python train.py --crop_scale_min=1 --bottleneck="plain" --encoder_norm="rmsnorm" --encoder_norm_position="pre" --encoder_activation="squared_relu" --encoder_qk_norm=false --decoder_channel_attention="se" --shampoo_beta=0.95 --max_grad_norm=1.0 --lr_schedule="wsd" --decay_fraction=0.4 --warmup_steps=340 --weight_decay=0.2
Rows from block 6 of the encoder of a small image autoencoder, named by matrix and row number. Rows with one number belong to one neuron. Each number is 200 + 40 x the weight over its row's rms, rounded and kept within 0 to 999. All counts start at 0.
After each neuron's rows are labels from the 100 images, of 14976, where the neuron reaches its highest value: "patch colour" is the nearest of a few named colours to the mean colour under the peak. Only what is clearly more common there than usual is listed. The data: crops of objects in photos (Visual Genome).
# fc1: MLP up (encoder.blocks.6.mlp.fc1.weight, 512x128), inputs 0-127
# fc2: MLP down (encoder.blocks.6.mlp.fc2.weight, 128x512, transposed), outputs 0-127

fc1.266,153,161,209,257,157,211,220,281,178,168,228,137,185,167,294,149,160,192,218,215,253,156,234,242,293,229,165,199,182,258,264,245,203,155,249,112,184,169,188,236,179,176,154,254,253,206,164,182,206,227,111,182,182,231,198,260,279,244,264,191,212,141,171,230,170,250,146,257,176,255,238,197,236,252,184,177,226,222,216,212,214,171,168,206,169,194,163,194,225,200,274,219,194,229,215,207,259,206,126,237,192,164,194,202,178,303,214,168,215,187,79,184,172,202,233,153,226,169,192,169,223,193,203,186,184,225,203,165
fc2.266,173,298,215,205,135,174,177,180,199,186,219,154,165,247,243,144,218,211,249,191,118,191,203,180,191,218,112,241,148,205,196,162,200,244,215,269,171,197,136,231,227,204,157,196,185,109,269,146,283,209,216,158,178,183,181,209,149,198,233,149,174,217,187,211,152,243,183,221,113,228,125,217,197,263,196,198,164,276,276,138,180,220,156,284,155,200,219,178,245,168,208,244,297,149,219,195,179,178,215,210,214,183,274,193,215,134,239,224,174,177,198,154,213,217,189,213,204,231,208,153,191,202,246,239,207,121,161,169
patch colour: pink

fc1.409,207,145,157,217,221,211,141,147,228,229,145,174,160,185,198,239,187,199,274,176,202,198,212,228,134,215,169,179,153,225,173,233,217,152,163,181,180,254,203,282,200,212,259,107,155,230,222,235,181,194,209,188,210,186,181,280,201,171,194,106,177,229,240,190,187,193,123,156,228,165,249,187,195,203,171,214,242,134,128,228,203,180,220,238,215,250,255,238,240,271,235,237,165,213,143,203,112,182,200,130,202,178,212,182,207,231,225,220,171,222,161,193,162,156,229,326,254,204,233,210,229,194,261,239,280,156,137,136
fc2.409,203,253,259,106,223,206,179,169,226,166,307,248,238,153,154,186,181,172,152,163,155,159,183,225,197,187,270,174,185,162,232,97,152,227,239,263,191,127,193,149,125,203,216,251,195,194,175,196,227,175,219,271,154,217,227,146,173,192,217,222,241,205,234,269,201,188,162,201,183,206,188,177,247,208,217,187,192,208,289,193,202,200,189,176,193,185,220,204,152,217,160,258,197,207,175,293,254,170,193,155,172,231,159,176,239,172,233,136,184,153,174,205,164,271,163,247,216,161,190,202,173,261,239,187,175,321,229,141
patch colour: black

fc1.237,219,169,207,234,234,219,215,191,178,207,265,247,238,187,193,195,202,185,72,177,137,206,207,238,267,221,275,138,129,221,198,201,155,166,185,206,165,188,236,229,167,165,216,139,285,248,243,164,134,174,187,236,148,164,189,219,225,186,149,244,150,162,153,227,198,141,166,178,74,183,127,220,261,210,195,203,255,263,253,210,193,211,227,204,222,252,184,181,212,127,203,174,254,201,237,183,167,164,210,174,177,255,140,196,188,171,188,179,211,165,134,229,258,185,274,232,159,132,227,187,208,208,186,181,261,142,192,187
fc2.237,225,273,222,158,250,225,177,157,151,278,140,237,226,236,191,194,147,224,221,264,192,163,208,263,223,152,190,169,197,195,179,228,176,158,238,187,170,196,191,227,291,161,208,182,289,164,179,153,185,274,158,205,255,211,179,174,161,304,242,150,162,174,175,154,188,251,170,196,259,190,219,198,254,183,216,182,173,230,179,194,292,162,150,173,204,191,181,222,206,242,202,261,223,136,163,306,216,196,199,228,241,142,166,162,170,243,219,167,232,150,197,204,223,218,226,135,269,138,221,202,150,160,187,163,137,187,173,136
patch colour: grey

fc1.267,237,197,217,183,291,156,245,188,142,204,167,186,233,238,154,217,150,235,159,130,210,204,174,236,240,220,257,153,226,240,209,247,311,213,159,225,248,278,229,239,222,157,174,200,237,184,237,248,143,211,179,235,237,209,195,194,260,169,144,238,192,208,146,257,273,222,167,168,234,209,180,204,225,174,189,203,211,171,215,217,247,159,169,205,209,132,229,267,204,243,222,148,251,223,227,174,147,178,131,188,212,238,193,173,234,206,227,299,188,178,306,169,180,200,164,190,196,211,67,206,203,186,171,218,167,145,143,184
fc2.267,152,165,215,306,209,178,113,210,256,188,178,194,270,219,138,194,276,164,266,167,206,265,234,115,171,215,161,111,230,208,192,209,129,181,175,172,190,236,179,183,199,178,189,231,177,247,186,235,156,185,225,238,237,223,196,130,185,200,194,294,245,234,219,185,177,161,236,185,220,198,162,169,133,165,248,136,178,191,250,186,178,189,144,272,226,285,223,217,238,183,233,248,247,160,207,149,173,231,224,225,238,174,229,231,149,197,166,210,128,184,148,168,196,133,176,134,138,154,221,187,258,193,173,170,177,223,204,224
patch colour: pink

fc1.182,219,246,267,183,211,207,173,243,168,272,211,226,165,158,210,190,190,235,149,217,225,220,222,180,204,168,219,226,93,161,179,189,211,159,169,265,138,200,129,176,157,203,272,210,263,183,202,190,192,214,294,258,179,128,111,190,221,204,157,254,221,178,181,193,164,194,291,132,229,195,201,195,148,271,167,128,182,195,210,122,170,203,245,201,217,270,232,220,200,133,255,267,193,164,212,251,153,242,191,261,140,188,185,246,178,216,194,205,142,222,277,207,234,209,209,211,159,238,158,181,176,217,236,187,175,186,118,188
fc2.182,205,191,226,214,201,218,247,179,207,134,228,207,229,182,235,158,234,144,258,163,194,161,199,183,217,204,172,208,211,242,238,219,208,249,234,137,223,154,200,216,231,211,177,182,190,213,244,145,285,145,164,211,186,287,295,190,202,217,290,186,180,232,209,189,237,208,126,232,225,221,216,158,275,223,260,285,238,213,178,233,193,189,289,236,165,192,183,268,154,233,156,133,192,194,171,197,266,187,208,191,169,227,300,120,225,184,220,185,255,172,141,191,175,206,186,203,194,150,223,173,214,189,104,252,262,212,296,216
patch colour: grey

fc1.136,174,170,200,260,199,192,135,77,202,156,212,117,234,122,141,237,190,119,175,163,229,264,176,226,180,155,242,188,236,215,174,275,248,220,202,134,215,219,170,182,191,210,226,209,212,195,215,188,196,126,183,180,202,191,165,118,236,148,170,206,174,239,240,264,215,180,186,207,166,173,205,209,141,121,187,141,155,180,181,189,240,232,234,202,197,219,234,171,170,143,168,177,219,273,208,227,214,168,176,154,103,142,172,147,250,187,175,174,187,182,188,153,208,202,184,139,162,187,245,163,213,150,222,302,282,229,198,193
fc2.136,121,171,220,220,169,255,243,189,207,271,159,115,142,243,214,222,183,145,257,167,170,201,130,275,193,250,183,182,208,167,231,169,211,134,171,198,253,153,228,218,259,185,159,246,165,267,172,143,172,195,202,98,191,229,181,196,172,257,210,186,194,198,231,256,146,196,174,161,213,254,217,120,240,199,246,179,175,145,214,178,141,196,201,151,247,184,152,168,201,124,165,195,176,208,232,183,290,196,166,200,175,214,220,118,240,228,257,199,190,239,194,184,151,217,197,161,175,160,255,191,182,256,144,136,181,170,159,264
patch colour: grey

fc1.453,272,181,162,225,191,152,191,180,225,157,224,165,229,211,128,247,241,188,248,212,144,234,180,136,199,198,251,188,247,277,190,210,170,151,205,130,251,238,189,156,180,157,231,234,200,252,148,205,187,217,150,205,145,152,223,157,205,141,225,177,272,269,174,233,267,211,162,248,171,245,259,210,208,285,186,296,259,223,198,167,195,178,189,161,238,248,142,207,183,200,217,275,156,225,242,244,146,204,230,230,230,190,296,167,166,253,228,127,237,195,202,251,189,179,168,240,172,192,121,205,199,239,209,232,207,213,267,183
fc2.453,182,181,195,218,200,195,199,177,158,324,235,234,281,222,182,150,224,172,204,141,190,214,238,216,295,208,156,181,224,229,168,181,168,175,184,177,185,216,313,204,208,256,176,166,218,164,265,257,182,147,228,146,233,169,148,199,219,178,228,200,151,206,190,209,152,231,222,175,183,252,173,242,236,174,201,201,210,257,194,224,211,137,204,129,217,232,277,151,190,176,217,143,135,164,138,161,224,219,201,180,238,161,207,176,230,148,194,277,214,261,171,158,202,241,244,193,150,165,262,258,235,180,230,124,171,124,270,151
patch colour: brown

fc1.458,213,232,161,164,196,190,201,210,180,206,155,145,154,221,203,120,164,214,203,211,176,188,227,303,155,202,309,205,198,171,245,147,185,149,211,211,228,182,165,220,219,195,207,207,165,198,206,181,235,129,246,183,194,157,167,217,271,226,179,128,201,228,232,207,193,197,219,158,256,132,228,206,255,172,259,187,244,185,224,225,147,134,228,190,194,168,201,123,169,85,230,203,203,238,153,252,171,253,182,169,204,195,190,256,187,157,178,216,249,134,164,189,206,278,245,322,212,162,234,163,145,208,146,134,210,205,132,209
fc2.458,125,161,184,313,141,218,196,199,256,206,241,186,226,252,172,201,239,161,263,205,195,229,250,178,265,297,187,189,270,253,176,197,219,229,164,214,150,216,237,197,172,183,235,203,145,269,130,170,226,179,175,225,198,202,265,229,182,116,241,207,202,208,122,187,207,150,124,269,174,280,204,207,189,232,144,231,208,144,186,172,142,228,224,274,183,272,204,194,139,214,220,239,180,151,234,197,173,148,259,135,185,209,254,200,205,262,213,240,251,219,234,184,203,260,164,199,177,178,238,225,191,226,231,238,250,192,207,182
patch colour: black

fc1.36,189,195,177,297,201,197,129,159,254,101,197,269,187,176,138,233,199,151,172,157,247,194,174,280,216,253,173,254,188,168,228,115,193,125,203,143,167,122,206,203,233,173,203,199,133,202,148,293,240,208,200,201,164,220,192,239,258,114,192,196,238,201,224,206,147,240,135,178,232,224,171,156,229,204,192,185,242,186,109,222,222,237,256,206,149,213,218,211,184,176,198,222,160,241,202,183,242,222,215,219,154,183,281,145,211,133,143,177,261,171,188,140,193,251,201,139,201,236,232,234,199,187,169,211,238,226,203,206
fc2.36,242,182,182,220,271,142,131,228,134,185,252,225,193,198,106,202,190,166,205,176,204,304,206,346,290,158,198,230,166,234,223,183,220,218,206,253,174,209,219,225,224,214,199,262,122,182,208,183,194,234,161,166,207,223,177,208,159,256,169,196,181,160,162,211,188,208,193,144,203,129,243,254,249,185,183,191,132,191,200,193,269,132,171,154,212,225,217,98,246,202,205,175,225,178,163,235,202,139,159,190,223,184,256,183,221,206,200,221,231,138,208,156,228,203,139,149,212,160,233,128,201,211,157,184,195,128,181,227
patch colour: grey

fc1.146,215,203,221,210,197,176,255,247,197,192,181,183,147,188,142,207,175,200,177,191,198,195,175,136,174,245,139,251,198,176,212,183,261,181,198,224,251,101,166,196,200,152,250,188,173,204,274,211,198,224,281,191,275,178,220,180,211,168,142,227,217,211,185,297,153,249,171,226,194,231,239,232,265,314,221,234,153,125,150,151,117,205,179,187,236,244,275,232,197,193,176,211,132,226,202,211,169,242,202,226,245,187,272,184,171,140,148,219,196,194,186,228,239,127,213,154,198,218,124,263,192,265,263,230,149,201,207,173
fc2.146,212,178,145,175,210,219,251,136,220,261,147,243,199,211,222,139,159,151,268,223,222,213,214,230,240,97,189,231,250,162,240,277,151,137,156,246,224,210,325,162,178,230,173,190,225,198,203,196,181,192,213,225,118,179,240,227,159,241,223,204,124,237,193,175,207,200,272,217,242,194,226,171,247,180,174,221,208,296,215,223,278,191,306,201,192,192,190,184,242,190,199,175,193,210,245,223,231,191,165,166,165,210,187,204,183,189,211,158,219,125,191,235,197,223,140,208,165,178,207,121,183,240,124,200,200,200,196,95
patch colour: pink

fc1.184,227,171,199,225,235,173,174,238,208,297,158,231,216,179,150,182,213,193,231,184,219,157,195,201,178,223,127,181,101,195,226,251,142,181,156,208,217,234,176,160,160,219,186,139,226,180,231,172,217,186,180,238,232,164,195,199,258,163,210,193,181,179,201,280,175,296,179,189,126,164,149,184,177,200,179,153,221,161,214,264,185,230,217,230,288,265,186,182,240,211,182,177,253,253,224,174,181,195,193,263,277,240,266,160,179,265,101,275,196,277,145,184,177,116,186,225,260,207,197,165,250,224,259,209,197,196,239,153
fc2.184,234,293,150,126,183,191,234,155,183,145,291,243,194,204,227,246,160,220,142,208,188,184,218,199,259,164,265,246,277,219,161,183,154,160,281,268,200,128,189,183,193,131,236,216,215,204,150,245,121,187,247,198,156,237,195,172,173,207,192,159,213,188,232,164,216,200,156,226,274,150,231,162,242,268,210,208,176,230,177,204,216,248,162,133,225,117,259,157,162,162,137,177,112,221,216,235,182,231,205,231,158,175,197,208,168,189,183,160,214,206,183,215,172,261,175,185,179,244,224,168,126,152,238,243,163,225,176,225
patch colour: pink; white

fc1.465,197,200,257,224,197,239,196,204,188,148,168,180,291,202,293,229,195,175,259,172,165,134,232,238,174,244,170,158,162,154,237,270,156,152,197,138,192,185,122,163,205,190,174,218,147,197,203,118,276,168,211,197,253,194,216,187,166,180,234,225,198,214,180,214,216,266,233,169,224,200,176,249,187,162,114,243,199,212,226,246,209,211,174,153,239,208,127,257,183,208,234,263,221,162,227,257,203,180,293,262,171,251,156,147,205,202,189,219,228,307,202,140,178,274,200,221,159,246,160,231,248,270,181,225,230,201,177,203
fc2.465,175,200,161,128,250,221,215,209,165,238,163,234,287,265,225,132,221,212,256,301,207,117,207,205,190,162,206,199,187,211,147,238,181,224,178,291,156,153,168,240,211,210,212,262,185,195,253,251,195,178,212,213,223,187,276,83,235,225,236,149,166,233,164,206,145,189,243,217,199,195,168,206,172,192,285,171,148,154,193,200,255,138,177,150,229,124,209,197,138,159,229,200,239,178,183,210,196,141,191,254,211,181,182,219,208,212,222,119,185,192,170,232,246,197,205,191,104,201,195,225,118,202,155,162,184,251,187,214
patch colour: grey; pink

fc1.23,186,266,205,186,226,157,235,219,104,250,153,244,230,226,142,232,213,215,279,194,211,122,233,184,186,195,242,125,131,200,215,187,174,248,169,219,306,174,143,168,135,237,175,129,188,165,215,203,241,169,173,208,235,160,230,231,205,231,179,207,188,215,259,148,216,198,159,136,246,205,187,194,149,183,169,214,216,153,139,272,253,241,190,206,199,198,268,191,249,250,222,151,241,211,236,214,227,219,145,211,182,121,267,212,194,183,202,218,75,126,181,230,224,217,236,204,236,256,223,180,177,163,209,148,167,174,219,223
fc2.23,200,190,261,190,182,258,142,237,322,194,211,186,219,201,193,190,187,180,148,182,227,205,154,205,141,174,216,244,173,185,200,212,203,145,255,244,148,194,214,204,241,150,216,182,163,249,195,169,143,193,223,224,184,232,203,126,196,223,165,203,204,183,138,196,220,152,160,210,180,139,272,168,313,165,219,186,196,237,217,155,49,104,241,183,272,190,143,168,202,197,229,177,141,229,158,193,198,244,200,188,208,248,206,238,182,202,145,272,250,259,261,178,222,180,179,221,159,141,187,185,187,183,189,268,256,199,223,180
patch colour: brown

fc1.497,177,196,223,267,181,262,153,242,215,218,232,144,284,298,284,163,195,221,150,205,122,210,222,209,197,157,206,180,163,198,203,204,286,218,247,124,172,204,173,257,249,221,211,217,199,217,243,271,220,177,249,214,144,194,255,127,165,227,196,208,172,201,148,215,211,154,169,209,218,205,152,237,183,187,243,176,217,232,167,179,132,207,257,173,221,212,194,196,142,241,201,208,134,157,169,217,243,197,133,285,253,195,263,191,212,208,243,221,199,266,209,166,191,208,197,114,135,174,239,183,176,124,151,267,212,188,163,143
fc2.497,186,210,160,124,199,201,299,168,151,199,203,228,139,164,118,215,182,196,282,203,206,159,234,206,245,220,195,211,184,167,150,144,174,208,197,209,212,222,187,179,231,239,228,167,206,228,215,137,263,170,183,202,229,142,174,237,201,207,161,190,160,105,223,263,268,246,266,177,249,188,203,231,275,202,141,196,184,260,213,231,180,148,121,199,195,165,238,200,247,182,212,199,275,218,227,269,147,138,268,166,158,190,141,222,242,196,141,219,232,180,265,214,162,221,170,271,213,217,162,191,204,236,260,171,170,103,184,230
patch colour: black

fc1.284,213,192,150,166,190,201,275,193,315,219,154,177,213,139,151,267,196,217,280,174,198,218,156,219,199,120,308,174,181,259,224,190,147,223,186,244,212,257,176,258,202,202,247,210,220,294,163,171,123,140,198,198,230,222,122,171,200,229,211,156,173,191,250,144,178,141,169,209,174,240,197,193,189,173,177,238,145,236,221,181,233,255,190,148,190,166,175,207,213,222,183,163,225,212,136,187,136,260,239,220,224,156,138,181,259,202,228,150,223,138,225,208,202,252,166,181,217,258,180,208,207,151,177,162,123,168,174,161
fc2.284,188,228,275,225,230,203,149,175,163,140,190,201,227,258,234,171,196,137,70,208,171,157,196,232,293,203,201,107,219,219,213,229,283,230,182,160,179,232,205,219,274,202,237,191,176,128,215,211,319,211,160,179,181,244,305,144,195,190,224,147,148,198,88,203,164,225,201,211,186,204,211,192,229,211,237,187,181,198,177,201,188,177,221,204,236,190,197,163,168,195,199,257,223,189,187,156,219,182,193,196,145,258,271,213,229,209,230,202,174,261,202,161,242,190,206,198,196,114,221,196,203,264,151,210,281,193,170,160
patch colour: grey

fc1.348,167,195,134,189,204,268,204,211,118,159,228,191,231,190,207,230,214,235,255,163,197,174,160,205,222,202,165,208,167,225,236,197,224,197,152,140,206,155,138,270,148,238,163,174,207,231,235,185,167,232,176,229,116,204,251,96,241,244,171,212,150,281,210,200,204,197,226,217,166,212,225,181,152,202,186,233,153,258,205,255,204,172,195,222,215,218,163,211,261,228,186,173,160,188,185,209,263,212,221,273,271,182,210,209,237,151,265,132,174,212,248,104,238,170,266,195,232,259,234,194,208,87,194,252,254,259,216,128
fc2.348,246,184,215,211,204,153,118,207,286,224,161,215,201,221,227,169,215,222,231,209,191,232,258,196,167,174,217,151,245,156,199,233,179,182,277,243,186,209,205,176,221,191,213,232,165,170,226,206,339,194,262,170,212,185,158,292,184,159,211,205,220,136,227,188,201,253,215,299,231,153,218,218,218,226,179,159,203,185,117,165,253,249,101,107,226,222,258,196,108,208,185,206,208,273,204,210,120,222,179,173,178,215,211,184,171,213,126,204,222,233,187,206,155,212,158,268,176,192,215,196,216,276,196,209,149,170,181,246
patch colour: black

fc1.64,240,148,248,216,283,188,167,200,125,167,218,181,251,189,201,149,288,228,174,152,184,233,166,219,139,142,237,195,154,131,151,151,178,194,195,176,189,158,205,163,227,228,237,256,143,224,147,237,247,167,155,216,222,202,260,175,186,159,213,205,181,224,213,185,190,175,265,181,180,124,173,255,194,192,220,171,253,120,224,220,151,176,219,227,176,280,145,132,253,115,222,216,122,263,181,211,239,218,167,215,258,215,294,145,230,220,194,185,197,256,227,195,211,210,206,278,212,126,229,180,238,221,177,244,164,209,225,200
fc2.64,207,241,190,191,167,274,241,166,241,247,194,192,267,233,185,220,157,212,266,173,199,165,253,238,225,200,241,182,247,232,152,238,223,167,202,261,232,218,188,196,98,200,211,202,232,134,178,218,124,190,267,151,198,116,132,191,160,220,267,176,207,152,294,230,196,236,177,255,194,186,259,136,237,249,197,204,142,249,210,184,162,177,166,141,223,195,183,214,143,186,105,219,183,184,239,268,128,190,201,157,153,178,239,197,224,187,246,220,179,116,199,214,155,212,159,251,211,277,267,187,161,240,214,205,197,200,181,232
patch colour: black

fc1.75,241,215,229,178,262,268,174,198,161,214,180,242,144,155,153,203,181,232,252,136,216,234,225,196,190,208,283,190,113,153,215,243,195,189,129,188,254,166,203,277,155,188,202,198,212,230,191,231,221,177,184,205,279,122,139,270,208,233,219,223,191,137,189,235,137,160,184,199,215,209,158,164,206,223,217,169,193,331,211,163,188,190,213,166,218,168,266,193,217,218,223,193,248,173,215,259,240,180,214,174,210,173,230,217,207,226,180,76,182,270,223,216,226,211,167,213,309,257,251,219,175,205,237,189,181,142,137,220
fc2.75,189,161,132,211,124,143,161,192,213,161,231,195,243,260,218,163,252,196,118,215,208,149,176,219,191,201,136,242,266,250,172,256,206,167,254,229,152,234,169,171,257,217,206,188,193,218,218,197,218,213,189,202,164,219,224,134,191,200,203,207,166,221,164,159,213,240,248,210,166,259,291,235,179,187,198,267,204,180,221,233,207,156,220,287,274,219,157,178,177,194,192,189,135,217,159,131,216,234,182,225,198,204,158,195,215,145,181,248,226,153,236,178,174,141,282,353,153,184,177,214,175,191,177,188,255,225,281,153
patch colour: grey; pink

fc1.199,207,141,260,272,140,185,180,233,198,167,199,210,206,202,208,152,162,218,125,208,200,173,141,162,163,215,194,212,199,210,157,263,163,196,208,130,144,229,178,181,230,207,189,192,280,221,158,249,155,211,177,255,240,218,173,266,218,219,240,113,230,244,199,197,206,242,155,206,100,232,247,194,277,198,141,182,220,164,175,248,244,220,108,175,171,184,160,182,259,222,81,204,230,199,209,201,196,276,161,149,143,212,168,222,272,161,182,202,201,244,146,183,158,203,156,214,237,147,166,221,173,213,180,159,224,235,198,114
fc2.199,177,179,174,148,218,198,231,271,236,204,201,141,148,161,185,199,160,230,260,182,179,213,227,73,180,246,145,260,263,236,211,204,204,162,221,179,170,142,176,195,166,187,164,213,204,160,205,144,152,197,256,268,205,224,181,182,174,165,237,154,204,126,155,190,251,186,224,152,185,141,208,143,148,242,234,180,188,236,215,244,250,193,218,149,124,171,161,226,120,214,201,217,205,167,261,208,211,200,252,126,161,166,255,220,255,212,248,262,203,153,185,240,154,114,210,232,178,227,197,201,169,116,204,188,227,269,124,188
patch colour: brown

fc1.283,210,200,261,187,193,203,221,151,289,253,195,176,177,196,186,246,175,181,179,208,204,179,168,197,217,170,195,151,109,216,229,226,139,214,204,192,248,269,160,277,193,171,269,246,207,216,249,168,220,242,256,265,251,174,261,156,191,222,237,198,210,232,107,213,218,203,200,265,226,156,252,117,235,228,241,240,187,264,179,174,133,174,189,204,227,203,238,227,240,179,247,121,305,164,161,209,201,204,180,224,175,204,204,149,259,164,170,164,237,198,263,160,241,173,235,227,268,226,216,150,156,194,221,138,239,181,200,110
fc2.283,157,200,219,219,165,223,199,233,155,149,178,205,286,163,238,145,246,240,225,190,167,254,188,165,233,185,235,165,284,234,169,198,279,214,221,171,154,164,265,201,169,210,129,175,177,201,220,242,248,134,224,118,172,217,208,207,232,176,209,169,142,144,208,147,195,206,202,185,161,248,160,221,210,200,159,241,257,112,267,266,299,298,203,220,200,211,199,184,193,216,164,214,108,175,224,197,184,212,219,183,147,202,214,218,161,187,216,209,200,172,174,190,184,244,142,294,128,171,213,212,216,247,178,213,194,198,103,264
patch colour: brown

fc1.17,157,205,150,229,207,299,107,197,195,211,231,194,208,287,215,172,183,197,160,185,122,225,276,241,206,233,160,174,187,198,230,192,258,252,176,240,215,240,234,223,206,237,142,115,232,133,277,229,247,173,223,257,170,177,199,136,167,138,232,201,224,190,98,285,179,200,177,215,175,192,245,132,143,192,190,154,174,146,158,231,179,189,205,259,222,169,184,145,207,163,272,232,165,171,183,214,235,184,190,223,216,211,215,138,181,177,191,181,155,227,183,147,143,171,236,191,218,158,255,203,216,183,151,254,260,184,210,130
fc2.17,205,146,190,192,196,128,301,188,139,187,192,194,209,191,170,242,190,234,215,237,242,159,195,192,258,193,211,196,195,215,140,208,91,208,191,194,243,208,160,226,209,160,229,300,122,196,174,182,172,173,150,179,191,203,155,232,221,201,90,242,146,230,231,152,303,208,177,197,181,243,151,245,197,164,162,265,224,241,236,207,257,168,187,150,167,171,192,284,191,157,113,223,200,215,261,256,170,168,237,225,208,169,140,207,164,179,160,175,218,148,141,212,185,226,155,233,234,226,139,192,148,192,245,160,196,210,143,189
patch colour: black